Weights of a small image classifier.
Model: 2.75M parameters, arch xception, activation silu, widths [160, 272, 480].
Data: trained on photos of plants, animals and fungi (iNaturalist), 155796 training examples.
Rows from block 4, named by matrix and row number. Rows with one number belong to one channel. Each number is 200 + 40 x the weight over its row's rms, rounded and kept within 0 to 999. All counts start at 0. After the name is the row's rms in percent of the matrix's.
# convs1: first pointwise conv (model.blocks.4.convs.1.weight, 272x272x1x1), inputs 0-135
# convs3: second pointwise conv (model.blocks.4.convs.3.weight, 272x272x1x1, transposed), outputs 0-135
convs1.188,098,109,299,219,186,213,165,251,209,156,167,215,252,167,144,155,214,171,215,188,172,203,193,173,249,218,196,225,156,195,137,197,242,259,251,166,224,195,188,261,191,206,189,169,180,248,218,214,169,191,201,162,167,164,166,168,239,257,209,202,207,206,200,241,205,283,159,162,93,212,172,199,197,208,231,204,146,240,172,269,219,220,169,213,178,209,223,193,178,174,272,160,192,163,151,199,306,195,285,165,188,144,156,240,198,277,159,209,159,227,117,236,182,180,226,144,158,311,214,162,160,212,232,206,182,201,216,172,214,168,227,175,244,337,179,150,139
convs1.190,101,215,245,169,165,201,223,163,172,193,208,186,207,183,221,211,178,177,237,245,205,230,181,231,217,141,160,185,256,246,172,141,222,256,246,201,197,158,184,222,159,197,131,281,151,290,163,158,276,168,243,221,187,202,211,242,252,224,170,208,250,232,166,149,120,203,229,174,189,110,198,144,196,137,166,160,272,185,255,188,158,171,276,256,181,153,197,193,248,275,265,225,220,238,194,249,273,227,225,189,137,238,177,190,213,206,129,208,237,210,202,193,174,197,161,262,241,115,185,269,186,170,199,149,265,187,160,230,213,251,221,240,194,170,212,171,225
convs1.191,109,99,282,246,225,179,133,154,240,325,217,210,198,187,189,203,211,186,194,165,198,234,204,212,247,190,228,159,185,191,218,218,230,282,173,123,205,142,231,240,200,210,212,201,217,217,190,213,224,242,260,175,191,181,282,209,220,90,172,244,224,210,219,244,171,188,230,197,252,192,261,216,200,224,172,179,206,256,166,91,182,230,191,212,194,217,279,223,235,264,182,187,174,285,200,214,245,157,234,232,226,270,145,248,220,200,195,212,235,161,226,187,208,235,136,198,220,239,153,197,239,262,274,185,204,151,136,268,212,202,171,109,136,208,190,186,262
convs1.192,103,111,249,237,216,178,206,183,217,188,166,217,154,249,190,169,253,192,150,181,166,251,213,147,226,217,217,237,238,173,178,230,181,226,146,203,206,140,82,197,215,235,167,236,187,142,154,132,189,202,180,218,190,275,216,182,316,236,164,205,172,197,133,184,160,312,264,152,200,203,186,146,257,225,250,226,151,214,224,211,200,196,189,231,165,159,192,199,197,198,214,271,120,242,191,154,146,207,251,186,195,207,218,188,224,220,228,179,157,142,251,213,162,143,216,118,168,237,179,248,178,260,231,157,224,200,173,238,195,198,178,168,171,171,235,249,198
convs1.193,101,171,114,269,217,215,197,177,159,254,213,249,218,175,236,185,168,266,230,110,174,196,188,269,275,162,153,214,220,234,176,179,136,202,218,226,109,172,139,181,237,194,207,221,220,208,218,310,247,189,179,158,209,219,184,209,204,332,247,199,156,162,227,207,165,250,212,159,216,175,208,203,108,214,161,223,238,171,220,178,184,176,109,183,246,206,163,179,201,204,200,216,137,209,149,152,171,231,204,177,237,257,208,256,254,214,281,219,167,229,195,176,250,237,205,256,131,213,148,187,224,221,269,176,198,285,225,193,158,210,185,222,171,161,178,177,224
convs1.197,107,231,204,205,203,145,171,198,241,141,148,121,130,198,230,189,172,181,221,179,218,175,208,196,299,198,261,210,183,208,141,258,291,181,215,219,176,247,230,235,186,247,192,151,160,140,269,269,162,175,190,196,226,249,217,266,162,200,240,142,198,164,219,218,165,198,235,226,216,193,110,230,295,177,182,212,191,191,120,184,155,199,129,209,143,265,203,231,214,215,199,180,226,162,200,237,157,178,244,155,178,248,204,273,161,202,114,166,183,229,206,261,216,125,234,204,176,239,236,179,168,184,182,103,121,243,216,249,158,245,167,225,205,183,189,147,150
convs1.198,092,176,186,207,188,198,226,194,175,246,200,217,217,254,199,236,128,222,163,245,289,239,239,277,243,196,209,205,253,231,161,220,176,241,172,185,196,178,215,160,168,295,156,186,123,168,241,148,189,255,222,239,265,279,197,232,237,163,262,167,154,209,158,252,184,169,199,160,213,250,161,172,233,186,153,266,229,217,248,85,230,199,274,248,219,284,212,247,243,206,338,267,183,171,235,211,203,286,142,251,206,246,197,174,196,261,166,251,253,158,128,238,182,242,204,130,232,169,149,263,202,245,207,203,265,189,194,124,235,210,200,229,229,171,121,202,260
convs1.199,108,170,205,152,211,195,205,135,185,177,222,209,205,196,234,128,219,132,112,167,215,183,156,219,212,188,148,193,235,138,205,216,171,233,173,211,306,224,169,214,197,186,213,141,168,235,167,222,193,150,234,244,227,234,176,168,216,157,265,207,227,190,200,204,215,267,177,138,294,162,151,258,184,222,204,226,192,197,313,283,231,202,285,205,135,187,179,243,200,204,192,130,217,180,195,242,225,216,193,190,150,142,215,174,173,179,130,151,143,143,146,252,138,192,229,130,184,187,261,196,228,145,168,187,109,251,153,139,163,174,254,114,186,178,136,161,157
convs1.200,100,233,199,134,219,195,271,124,196,133,230,218,208,155,237,292,208,338,186,227,235,190,141,252,237,230,232,224,211,194,173,210,215,181,221,258,215,166,237,173,185,177,186,160,208,145,293,217,127,221,162,309,199,203,228,216,210,163,197,167,173,198,255,187,163,284,240,176,155,277,215,56,216,152,181,202,203,250,131,190,181,170,217,254,215,183,219,227,223,208,194,201,175,215,175,199,172,188,179,235,216,164,157,258,187,115,172,167,268,243,226,209,220,233,218,147,242,184,161,216,240,210,145,234,162,269,191,218,202,184,224,132,179,171,197,202,138
convs1.201,091,229,220,252,248,201,140,221,168,199,204,170,206,252,219,91,200,159,215,172,187,271,264,180,241,153,176,186,253,235,113,212,150,152,249,198,146,207,268,150,208,222,234,168,229,214,136,116,159,191,109,157,246,234,260,216,196,235,177,144,103,201,208,203,207,234,129,148,104,174,159,170,183,228,115,141,236,163,190,198,162,205,193,166,157,162,223,180,192,182,133,248,255,195,93,214,198,188,191,260,182,269,254,165,212,213,139,297,232,238,223,213,268,237,251,196,158,199,228,130,186,185,239,234,220,241,165,168,124,197,188,228,278,198,237,216,205
convs1.203,096,239,190,171,209,199,178,232,179,192,178,207,256,250,223,216,148,212,172,172,190,93,167,206,331,152,155,139,230,243,310,219,200,115,211,141,212,114,229,194,188,173,210,213,222,235,183,185,148,138,186,249,214,185,276,183,260,209,228,250,223,185,240,231,205,198,204,177,145,199,216,209,235,199,201,231,214,216,271,203,193,238,263,195,187,223,138,199,197,208,124,262,283,205,159,223,183,133,261,245,235,190,292,178,212,180,228,224,244,166,200,202,204,202,185,113,189,165,252,294,210,249,200,212,222,226,189,238,182,207,194,235,215,178,239,219,194
convs1.204,100,205,178,189,225,250,211,130,186,193,189,206,183,252,194,210,181,186,172,166,234,135,269,229,250,234,182,164,174,204,104,197,268,190,250,161,218,225,204,184,236,168,247,203,203,193,168,212,214,176,249,184,261,205,241,158,198,203,139,198,187,269,73,207,250,259,284,184,118,153,288,237,205,185,177,236,96,213,191,235,164,172,231,205,190,178,256,276,254,197,219,213,145,131,188,255,230,230,195,160,255,216,162,235,179,141,177,167,159,257,219,264,178,216,250,195,181,192,169,166,158,191,142,178,273,207,146,204,229,249,137,224,213,246,160,100,174
convs1.205,097,191,248,233,225,126,155,225,252,158,136,142,273,213,215,166,244,255,201,206,105,230,196,190,233,228,256,151,241,179,203,225,164,162,213,212,209,242,201,70,174,231,230,226,152,147,258,188,179,178,187,252,148,260,194,180,156,175,189,194,215,249,210,232,231,265,202,195,211,217,196,215,149,261,277,147,187,173,147,177,181,192,251,194,143,253,209,167,213,205,170,174,225,189,166,144,178,233,195,165,144,180,183,245,224,199,117,228,213,208,120,231,207,181,176,135,191,220,179,252,228,223,180,182,125,191,205,100,240,150,232,193,243,105,138,234,158
convs1.206,102,192,128,234,168,210,316,208,225,285,221,213,189,140,220,120,244,209,206,144,187,174,146,262,158,191,247,208,199,225,176,183,184,183,192,196,178,202,209,216,200,284,247,221,170,236,259,247,189,157,174,165,190,193,179,225,282,173,246,262,231,179,189,192,211,216,182,162,177,162,190,151,176,192,203,246,249,131,218,188,170,190,142,217,188,227,170,241,256,200,224,163,191,209,154,140,183,216,242,214,210,171,185,130,121,180,174,250,197,191,266,199,168,216,213,212,154,276,222,218,197,177,219,178,279,174,280,212,216,193,173,154,253,312,231,243,197
convs1.207,103,213,174,183,190,224,189,144,172,193,182,241,226,192,203,253,185,172,303,211,162,230,154,240,148,295,226,190,177,174,193,162,254,102,179,240,186,154,240,241,231,238,191,277,223,144,144,188,196,213,137,215,238,123,270,151,194,173,134,182,194,174,194,148,254,186,239,244,176,183,173,207,201,173,210,253,247,210,209,204,222,130,186,225,133,160,174,251,183,181,269,242,238,181,247,201,256,126,202,146,131,186,231,222,139,186,175,181,231,167,291,224,153,189,222,172,213,121,208,224,226,190,193,185,260,267,175,233,203,205,130,248,160,210,211,256,216
convs1.208,101,197,168,217,262,238,217,156,196,218,193,211,195,244,276,147,250,226,199,193,179,138,63,121,221,282,233,199,190,153,210,167,204,273,200,221,191,249,164,183,228,189,222,240,307,184,141,152,180,186,171,166,231,229,193,193,167,209,203,279,137,233,187,261,140,137,205,249,149,235,199,228,201,169,182,255,175,129,265,121,156,201,200,194,180,182,243,115,218,223,223,164,176,184,194,208,247,218,287,156,222,149,218,186,223,215,235,202,245,187,259,198,196,276,184,240,231,295,244,165,202,217,196,155,199,238,216,210,211,232,143,206,286,184,185,134,250
convs1.209,096,173,186,202,164,166,176,273,111,174,158,252,243,214,248,175,199,233,185,239,205,205,162,131,232,175,222,273,194,208,213,152,211,276,194,234,187,257,186,155,156,257,124,211,170,187,255,153,189,199,249,152,211,226,284,216,238,204,194,242,269,205,138,238,172,188,202,179,226,253,131,286,254,176,199,235,191,200,172,169,246,174,169,132,141,205,217,235,184,202,240,276,166,202,185,176,228,262,158,208,167,192,160,207,214,210,240,256,127,87,112,174,210,137,163,135,218,161,263,232,211,270,205,179,158,154,201,213,235,183,181,126,159,286,248,220,203
convs1.210,101,158,190,273,158,200,243,191,190,194,161,163,175,141,182,180,196,225,166,231,297,158,223,294,261,203,248,134,226,135,181,236,180,149,156,272,210,240,203,132,197,197,118,146,190,220,204,202,222,211,191,221,239,221,196,198,230,167,149,247,211,158,191,196,208,259,165,206,173,249,150,219,174,205,270,172,169,119,192,197,163,203,143,162,200,251,236,214,225,198,151,249,275,169,152,182,164,177,214,232,144,120,269,185,205,199,209,151,199,234,180,207,198,219,257,213,250,160,253,212,209,175,179,222,160,169,222,247,227,269,189,133,166,229,211,238,211
convs1.211,098,218,193,175,232,155,146,212,153,217,182,167,194,171,195,174,202,211,210,211,120,257,240,189,251,198,184,172,189,186,229,196,148,279,221,284,242,176,258,163,125,203,195,223,193,167,237,154,177,235,199,203,172,260,247,147,181,161,95,214,122,216,228,198,192,214,120,190,141,208,263,187,180,193,178,190,238,233,211,158,195,140,215,229,255,241,213,205,156,148,133,153,170,145,196,158,184,195,257,222,279,217,258,266,219,205,194,148,210,161,231,237,208,147,309,169,195,160,236,269,219,163,237,256,216,140,237,212,259,119,207,141,188,215,278,191,254
convs1.212,102,254,155,204,270,177,185,149,210,170,218,247,160,189,107,193,163,209,264,216,131,255,176,183,192,206,246,168,201,140,209,162,210,219,190,195,224,195,228,207,194,217,257,203,221,247,204,198,215,198,232,175,216,201,245,200,175,138,291,164,177,197,140,254,197,156,157,294,199,202,160,169,217,188,154,170,216,195,218,177,172,126,219,248,231,209,137,149,180,163,232,164,142,143,261,277,256,156,160,245,150,184,192,169,262,225,205,176,203,241,245,249,224,286,181,184,217,249,197,173,185,224,173,177,216,215,117,184,156,225,182,207,198,130,255,205,178
convs1.213,096,122,244,163,194,68,214,167,176,219,267,236,154,249,239,159,155,158,195,201,299,221,156,146,185,231,175,171,227,138,201,160,335,212,209,130,183,173,168,181,194,215,197,204,199,231,222,269,161,208,229,154,217,214,195,190,208,241,257,182,239,196,173,228,197,210,261,220,192,131,250,220,144,191,188,206,243,237,166,219,227,151,188,131,288,193,196,163,228,205,208,181,167,205,191,197,181,258,190,206,279,200,163,200,241,180,215,202,248,220,193,222,196,152,211,179,219,184,170,229,295,191,215,227,216,237,219,222,205,268,244,197,218,193,281,187,173
convs1.214,101,156,197,222,175,222,235,228,132,207,195,223,149,199,184,258,223,240,244,167,117,287,247,242,204,114,158,170,250,219,200,196,158,222,222,164,177,197,212,179,197,194,218,133,195,122,157,122,170,213,131,189,213,209,222,163,179,176,249,179,296,170,238,254,239,257,188,159,291,227,137,254,173,192,216,266,215,191,194,227,197,277,201,149,206,295,211,241,140,248,248,285,135,230,221,173,187,261,154,262,208,261,229,251,189,178,192,193,276,216,217,210,267,223,257,139,220,201,222,201,218,199,162,209,211,236,125,201,216,257,176,207,231,186,244,223,214
convs1.216,105,187,158,177,160,196,171,204,248,202,203,253,188,215,264,214,216,219,171,161,281,165,197,172,266,225,188,145,223,234,232,170,183,186,193,153,209,174,254,207,159,266,173,244,172,184,207,174,137,136,158,132,251,244,174,298,177,169,151,239,233,141,209,172,171,167,148,311,220,243,179,197,196,233,187,189,240,181,116,198,185,174,143,171,89,166,162,214,173,131,164,157,183,153,216,264,218,218,234,212,226,191,205,243,223,248,234,127,151,226,206,199,132,162,163,269,188,196,194,211,232,225,121,204,258,240,148,139,197,191,248,159,144,193,162,217,221
convs1.217,106,240,137,138,217,177,165,163,209,187,219,199,244,208,182,225,280,95,86,180,238,170,212,185,200,122,273,192,233,240,172,176,233,210,208,213,166,244,274,158,128,244,236,223,178,186,184,231,180,185,213,218,221,164,217,182,188,245,180,193,196,256,177,174,178,251,220,228,258,230,267,194,158,260,184,152,186,288,202,209,155,208,268,212,199,186,173,241,201,195,146,210,215,182,205,246,180,172,113,215,166,204,229,210,220,171,213,193,272,235,197,263,172,244,145,190,272,221,152,142,173,217,203,138,170,275,238,183,189,191,196,180,286,193,123,206,240
convs1.219,111,195,194,117,253,169,216,181,225,221,182,219,196,148,173,191,135,241,145,242,173,163,165,254,195,104,213,128,151,248,133,189,135,305,145,186,207,224,153,235,193,210,167,206,256,175,136,215,206,118,218,212,197,289,185,209,186,164,186,159,246,148,161,185,230,143,180,195,153,235,184,163,163,174,181,195,164,221,262,305,214,211,213,191,154,243,182,221,227,266,199,158,189,260,228,227,143,176,209,151,198,137,198,207,190,143,144,192,199,201,205,178,148,106,222,202,155,226,160,241,241,222,130,169,263,223,151,182,156,195,218,147,237,242,149,165,150
convs3.188,097,188,226,157,265,224,207,215,258,246,212,189,140,215,209,176,137,240,196,162,193,212,236,225,231,218,259,169,211,234,231,187,258,229,138,162,151,127,179,181,165,187,263,208,177,179,241,240,224,204,277,235,251,255,180,221,164,252,205,253,115,215,155,149,186,246,147,254,275,154,183,245,172,212,188,249,270,284,214,135,214,261,134,193,248,173,155,275,214,196,231,211,161,170,172,183,181,223,225,182,193,134,219,207,218,227,279,184,166,173,173,194,226,102,223,179,199,203,212,182,98,230,159,162,209,220,201,172,156,171,205,236,283,227,217,203,162
convs3.190,097,254,236,184,177,251,111,196,168,261,163,155,197,180,251,208,255,240,218,183,224,254,267,182,167,228,276,224,219,226,180,199,166,191,224,198,262,183,206,224,222,129,214,224,244,258,222,275,176,202,218,229,234,187,199,182,163,197,153,228,210,247,210,202,243,98,195,230,300,172,145,231,174,224,251,234,112,280,212,163,169,210,240,255,180,118,246,232,225,162,183,150,245,287,169,160,215,280,168,158,196,205,259,161,180,163,180,239,197,202,196,294,194,182,210,194,175,234,237,173,162,199,203,173,234,167,234,216,261,152,210,206,188,149,222,195,177
convs3.191,103,225,241,251,155,246,102,193,167,127,217,141,191,177,160,239,159,184,153,221,227,164,239,136,204,141,169,174,107,188,234,216,219,195,221,206,158,169,166,141,156,203,162,181,217,256,197,150,239,165,190,232,254,243,187,136,206,228,220,186,141,206,155,142,198,131,238,180,134,166,199,197,216,182,250,105,161,236,158,169,222,233,145,202,186,196,221,184,182,291,240,148,144,218,205,252,139,190,157,148,217,159,205,231,245,167,115,212,164,200,151,179,159,193,192,255,217,259,208,188,164,214,262,133,167,150,226,253,245,210,208,265,197,257,202,234,192
convs3.192,107,216,198,199,225,177,159,211,254,268,192,274,276,199,201,233,219,202,257,189,186,128,205,232,171,219,201,245,205,214,200,180,210,182,129,245,173,257,231,211,191,153,210,140,181,215,156,253,191,125,215,143,191,244,229,178,205,151,225,197,187,115,181,184,181,168,208,156,200,232,198,219,181,186,176,171,226,205,192,233,192,199,156,161,182,270,139,150,204,247,252,256,242,299,213,185,257,245,196,106,233,246,250,255,220,186,272,137,193,130,106,246,251,236,173,237,265,243,218,197,195,222,223,154,228,192,207,293,254,212,216,207,125,228,226,161,205
convs3.193,104,234,235,193,195,140,233,218,164,156,165,252,162,341,172,237,219,251,130,226,165,170,179,170,218,196,319,178,194,264,168,190,141,195,241,209,172,244,226,169,176,209,252,173,216,196,144,313,206,230,156,279,185,188,237,187,206,148,121,207,150,256,176,228,257,200,132,213,195,243,148,154,194,136,229,297,142,311,231,130,174,143,143,227,171,159,191,182,223,252,207,194,195,173,205,217,228,210,142,198,210,169,194,243,170,192,173,193,207,216,277,180,187,167,201,205,208,183,200,243,174,228,172,160,206,121,143,265,217,160,149,214,145,151,127,205,212
convs3.197,105,201,163,197,171,179,180,172,191,152,193,117,208,142,156,187,93,230,219,253,163,210,178,230,202,148,191,209,113,219,186,228,217,152,204,203,160,167,170,147,283,172,177,203,233,216,129,201,186,218,237,185,156,161,182,99,144,213,178,248,208,241,153,189,320,173,175,198,184,173,237,228,242,288,213,219,221,130,251,201,207,232,160,193,136,218,239,198,166,200,243,198,163,220,236,113,236,237,195,250,217,201,213,213,221,139,230,193,223,148,191,240,235,238,151,206,67,225,264,97,188,232,212,155,176,152,190,150,225,205,172,239,133,217,215,256,185
convs3.198,098,154,194,290,222,187,184,214,283,132,187,202,225,173,241,172,154,177,180,192,150,188,230,164,200,208,187,204,204,292,244,194,215,210,205,225,238,243,205,219,217,263,178,156,208,224,185,188,137,225,172,265,204,231,152,253,214,156,238,172,142,87,191,213,238,153,187,229,233,276,201,239,171,193,201,128,318,264,214,221,174,251,184,218,199,169,238,210,165,192,159,179,80,171,242,251,184,168,169,174,239,214,174,210,170,237,220,254,161,226,154,219,167,200,247,227,122,228,167,247,213,235,214,215,217,214,193,216,232,235,242,147,181,176,254,232,267
convs3.199,103,171,131,164,268,213,272,168,155,224,230,142,158,262,208,160,225,232,115,155,236,198,166,219,168,187,194,148,194,282,171,201,220,203,187,210,105,142,108,163,198,199,264,174,205,219,197,171,166,229,156,186,208,278,248,229,191,214,137,179,127,205,186,232,126,206,130,129,212,167,164,206,168,172,174,153,177,221,263,172,237,158,234,183,148,199,204,164,149,197,253,218,170,169,174,168,176,208,183,161,205,175,185,227,241,124,172,236,193,172,189,185,226,236,196,233,160,169,230,140,130,186,284,203,140,167,269,184,157,197,236,201,165,213,226,277,219
convs3.200,102,274,160,216,196,98,254,207,183,244,176,89,129,224,189,137,239,216,171,182,158,225,237,248,212,229,201,237,126,189,233,240,212,207,190,246,208,157,148,230,179,155,237,204,219,135,222,205,188,185,211,214,236,198,235,176,258,221,225,188,273,221,179,187,258,246,203,193,150,133,188,210,192,174,199,172,162,222,213,199,220,149,180,189,253,185,204,142,225,168,206,223,189,187,171,124,167,240,243,163,187,196,247,157,241,176,229,210,293,126,226,157,136,230,190,147,152,185,268,225,219,205,150,115,134,228,174,247,159,132,180,174,224,184,236,244,218
convs3.201,106,199,133,171,258,216,189,219,123,216,209,199,159,189,244,199,216,177,229,226,189,166,186,178,190,267,192,209,213,211,214,176,199,237,242,226,194,215,284,205,230,233,279,166,188,263,218,168,160,173,162,204,207,177,154,167,219,179,178,195,227,191,156,217,181,247,182,232,301,213,177,220,185,215,217,163,211,213,155,208,250,225,161,270,232,252,109,197,193,131,169,93,182,180,146,251,264,222,202,178,229,236,209,128,212,266,210,145,258,218,200,193,271,253,206,229,147,273,179,130,202,199,183,182,203,245,194,205,253,136,202,191,256,204,185,189,136
convs3.203,097,198,165,196,209,123,199,270,220,145,199,201,140,122,235,200,155,209,225,165,168,142,155,243,157,183,219,191,220,120,213,228,217,190,189,197,189,121,132,222,131,137,208,168,188,176,201,170,170,154,197,191,166,256,141,212,163,201,154,257,253,186,197,187,210,233,108,159,187,168,196,195,188,173,199,182,187,185,154,233,252,165,243,173,123,180,187,189,155,190,214,153,175,312,163,256,158,142,125,157,159,155,205,157,210,134,264,162,175,189,216,164,160,206,210,150,179,196,124,140,163,121,145,165,248,99,164,245,155,221,143,175,162,210,185,170,238
convs3.204,104,182,240,148,146,193,253,121,270,220,163,187,106,111,208,245,201,188,125,221,233,165,197,211,172,186,202,180,173,165,154,229,225,152,246,192,260,203,139,183,160,257,234,129,225,93,199,192,181,232,208,217,158,226,176,225,159,134,201,194,279,152,169,184,181,277,222,235,102,148,200,162,182,169,125,203,181,242,155,165,127,231,213,218,248,186,154,214,223,170,194,190,190,111,189,191,207,173,198,172,217,165,230,210,158,177,190,176,226,233,192,187,167,265,269,222,221,240,195,159,151,238,296,145,167,202,222,239,180,220,151,124,166,174,124,234,202
convs3.205,105,165,184,202,204,225,237,201,231,219,183,272,259,214,183,191,174,174,201,210,180,212,160,212,140,172,168,143,207,222,252,188,140,225,174,234,151,167,214,192,241,310,179,119,158,226,174,219,233,208,216,240,229,220,153,143,205,261,199,241,188,140,148,173,148,149,199,114,282,208,244,264,235,214,245,291,168,201,228,204,180,172,260,178,223,220,254,250,220,179,240,195,208,180,166,202,174,226,191,239,162,117,196,185,254,176,206,172,177,207,213,216,165,192,181,178,98,244,177,176,147,237,205,224,98,264,255,224,219,291,249,155,183,92,289,209,177
convs3.206,102,229,152,136,249,228,236,229,251,195,254,307,246,172,177,174,194,158,192,224,218,256,159,176,277,146,217,150,241,171,206,249,235,276,204,171,154,204,135,184,206,122,163,217,260,247,245,181,196,170,232,172,189,176,155,220,215,199,272,189,255,164,220,185,152,158,214,222,198,183,170,147,269,143,220,150,149,195,178,164,303,243,99,204,153,199,259,208,291,167,200,154,155,166,230,285,216,211,218,204,187,255,151,182,175,246,206,199,170,217,235,229,215,215,117,170,229,194,241,196,194,192,194,164,209,166,212,257,190,193,207,287,180,172,233,181,192
convs3.207,104,212,193,214,185,218,136,179,265,218,259,284,223,202,199,257,233,177,175,166,252,201,226,173,170,212,214,245,216,252,212,166,165,242,155,225,213,193,206,161,193,226,224,284,225,248,276,225,194,225,149,207,257,218,177,265,246,213,246,227,217,207,220,274,175,133,194,154,206,197,302,125,212,191,204,266,248,246,234,219,205,215,250,254,174,231,189,211,165,214,165,185,171,217,297,210,184,155,213,264,198,217,196,200,144,177,174,176,220,200,199,221,195,206,223,200,235,225,257,288,245,233,220,184,207,251,174,148,189,131,240,185,222,193,198,168,222
convs3.208,097,201,175,203,307,215,202,180,225,204,214,245,174,167,199,158,215,183,232,231,194,187,224,168,178,255,183,252,184,171,186,201,187,172,205,251,252,205,120,176,170,194,178,232,132,132,147,127,192,170,248,223,230,171,146,180,195,135,211,251,242,247,146,170,188,237,120,123,186,205,190,224,177,224,207,203,190,182,184,227,182,214,207,217,184,251,252,159,213,248,190,171,155,153,176,164,288,175,224,121,212,209,208,177,207,209,225,192,213,240,203,240,213,228,199,222,199,307,232,190,170,193,216,259,262,191,250,261,192,267,212,204,180,170,0,232,146
convs3.209,097,185,187,161,189,107,230,202,206,153,235,198,170,202,237,210,165,203,203,181,186,197,272,307,251,134,238,191,149,235,236,161,230,149,181,164,285,222,134,220,147,132,259,175,170,162,116,209,144,157,133,235,207,236,236,166,226,192,211,187,244,225,145,227,275,201,235,143,214,265,160,155,225,212,155,223,215,178,171,176,161,249,230,222,195,225,138,195,229,202,144,217,193,202,243,204,198,72,197,260,190,177,178,188,162,253,141,219,216,152,194,191,180,114,168,120,176,215,192,213,240,186,207,284,191,220,229,232,170,200,228,162,179,138,228,189,303
convs3.210,096,201,189,239,252,181,197,168,208,182,133,192,204,191,322,169,185,233,222,160,170,207,211,167,185,142,213,235,271,211,166,196,265,225,160,124,250,234,227,199,215,136,255,177,249,194,221,209,224,228,192,197,238,216,201,211,338,207,227,262,192,214,179,219,186,162,181,164,231,159,160,224,188,233,222,225,238,193,260,194,141,216,209,218,159,269,226,228,175,195,188,207,259,207,192,276,194,172,215,259,165,185,228,218,196,195,172,228,196,212,215,205,113,216,171,244,217,254,272,205,186,339,156,241,206,236,242,204,200,175,217,199,229,161,174,162,212
convs3.211,106,153,254,144,211,118,210,249,267,206,239,118,176,244,208,234,243,254,190,223,207,229,182,96,163,158,183,197,186,128,225,234,199,199,198,224,222,292,206,178,196,179,223,142,235,242,203,253,186,162,135,175,285,226,113,176,239,158,154,160,172,171,251,203,193,200,163,158,234,150,224,217,232,213,100,226,232,170,151,225,233,203,241,168,197,180,223,198,282,178,197,139,274,238,183,200,215,266,220,202,237,207,166,168,192,136,260,203,198,248,268,205,124,143,150,210,251,222,236,136,222,162,135,196,235,194,212,160,168,72,253,171,188,218,185,178,238
convs3.212,102,174,166,187,132,286,235,167,293,198,211,144,269,256,216,143,214,228,185,202,153,262,284,179,201,252,223,264,209,144,202,179,195,201,184,232,229,184,208,240,156,225,164,188,172,205,221,189,148,222,152,170,189,186,192,283,155,134,134,273,224,224,230,211,248,217,259,171,269,157,157,149,203,198,150,143,213,213,220,232,239,136,183,202,229,220,170,205,263,66,211,257,243,180,206,156,164,190,240,230,180,213,184,192,247,181,217,202,275,168,258,188,219,266,193,184,233,173,172,238,271,236,253,134,136,187,193,142,260,158,192,163,176,171,82,193,155
convs3.213,099,215,216,221,175,199,231,209,184,180,208,242,160,201,174,183,194,204,193,177,126,263,212,191,273,217,151,141,195,167,193,235,213,202,309,201,192,189,225,227,168,223,193,223,177,201,219,155,208,235,220,128,203,237,229,192,223,226,200,181,155,206,271,279,229,235,134,191,129,166,239,220,235,192,218,216,214,228,141,233,187,213,206,104,253,217,215,208,178,229,225,170,100,163,216,159,135,273,137,213,199,169,209,232,141,188,179,179,222,225,166,222,192,92,158,214,159,168,230,192,131,160,168,206,200,203,139,133,269,203,208,177,210,236,243,199,271
convs3.214,102,149,241,233,171,189,170,229,199,148,165,195,232,190,195,166,132,188,237,102,173,235,238,192,221,193,140,168,241,261,193,126,119,191,194,198,205,263,218,171,219,155,142,169,208,259,185,191,169,229,278,214,230,283,184,109,198,200,174,148,246,160,186,206,180,192,247,223,98,175,217,196,154,202,239,167,198,153,198,252,190,192,182,187,185,222,178,200,192,174,228,148,213,212,249,204,156,192,167,194,215,153,200,207,160,257,269,154,211,219,183,291,234,208,161,163,191,202,228,246,213,156,208,121,194,284,233,193,193,153,175,203,205,174,218,197,211
convs3.216,101,181,208,161,146,196,149,273,243,285,235,158,139,161,261,210,218,249,176,166,196,267,181,176,168,136,215,234,197,224,229,143,227,253,170,154,178,222,132,230,181,155,148,244,239,247,184,184,202,177,246,263,247,207,193,211,196,156,183,152,188,76,219,160,194,161,236,254,152,236,174,200,209,261,147,243,220,180,248,215,175,227,246,166,191,208,221,216,201,187,200,166,255,176,144,195,189,185,223,212,171,197,215,217,172,174,160,174,253,170,256,176,219,187,236,196,273,195,255,160,217,217,196,139,178,134,183,202,192,217,87,304,251,201,248,228,179
convs3.217,105,171,191,183,171,286,227,183,220,197,179,194,230,154,191,146,192,196,255,206,185,163,209,319,217,253,145,147,233,248,165,225,218,160,230,244,204,178,158,234,211,186,202,222,209,220,189,200,187,260,189,211,199,210,224,253,214,188,221,153,138,195,182,223,128,216,218,249,213,189,151,258,191,171,222,124,207,183,150,219,214,242,190,254,260,130,243,209,214,167,219,207,276,200,212,217,172,193,263,214,157,134,181,145,146,141,113,198,189,194,209,268,203,287,173,211,219,206,231,207,322,217,229,136,195,189,208,203,195,214,167,201,186,206,137,228,216
convs3.219,107,200,223,240,183,210,180,253,203,212,216,270,219,205,214,231,223,257,217,216,206,270,287,198,288,116,261,201,215,192,172,277,239,262,237,192,265,198,287,247,232,203,223,258,230,179,146,209,199,158,196,236,263,226,223,242,232,190,216,214,206,194,230,179,168,257,193,260,237,223,184,185,164,254,217,251,101,199,282,261,189,239,174,153,205,185,222,250,184,237,190,243,217,298,215,212,144,197,223,204,179,283,221,224,175,267,273,231,242,196,242,170,175,201,213,224,185,215,266,249,160,206,262,213,176,239,182,213,164,199,154,218,206,237,204,174,208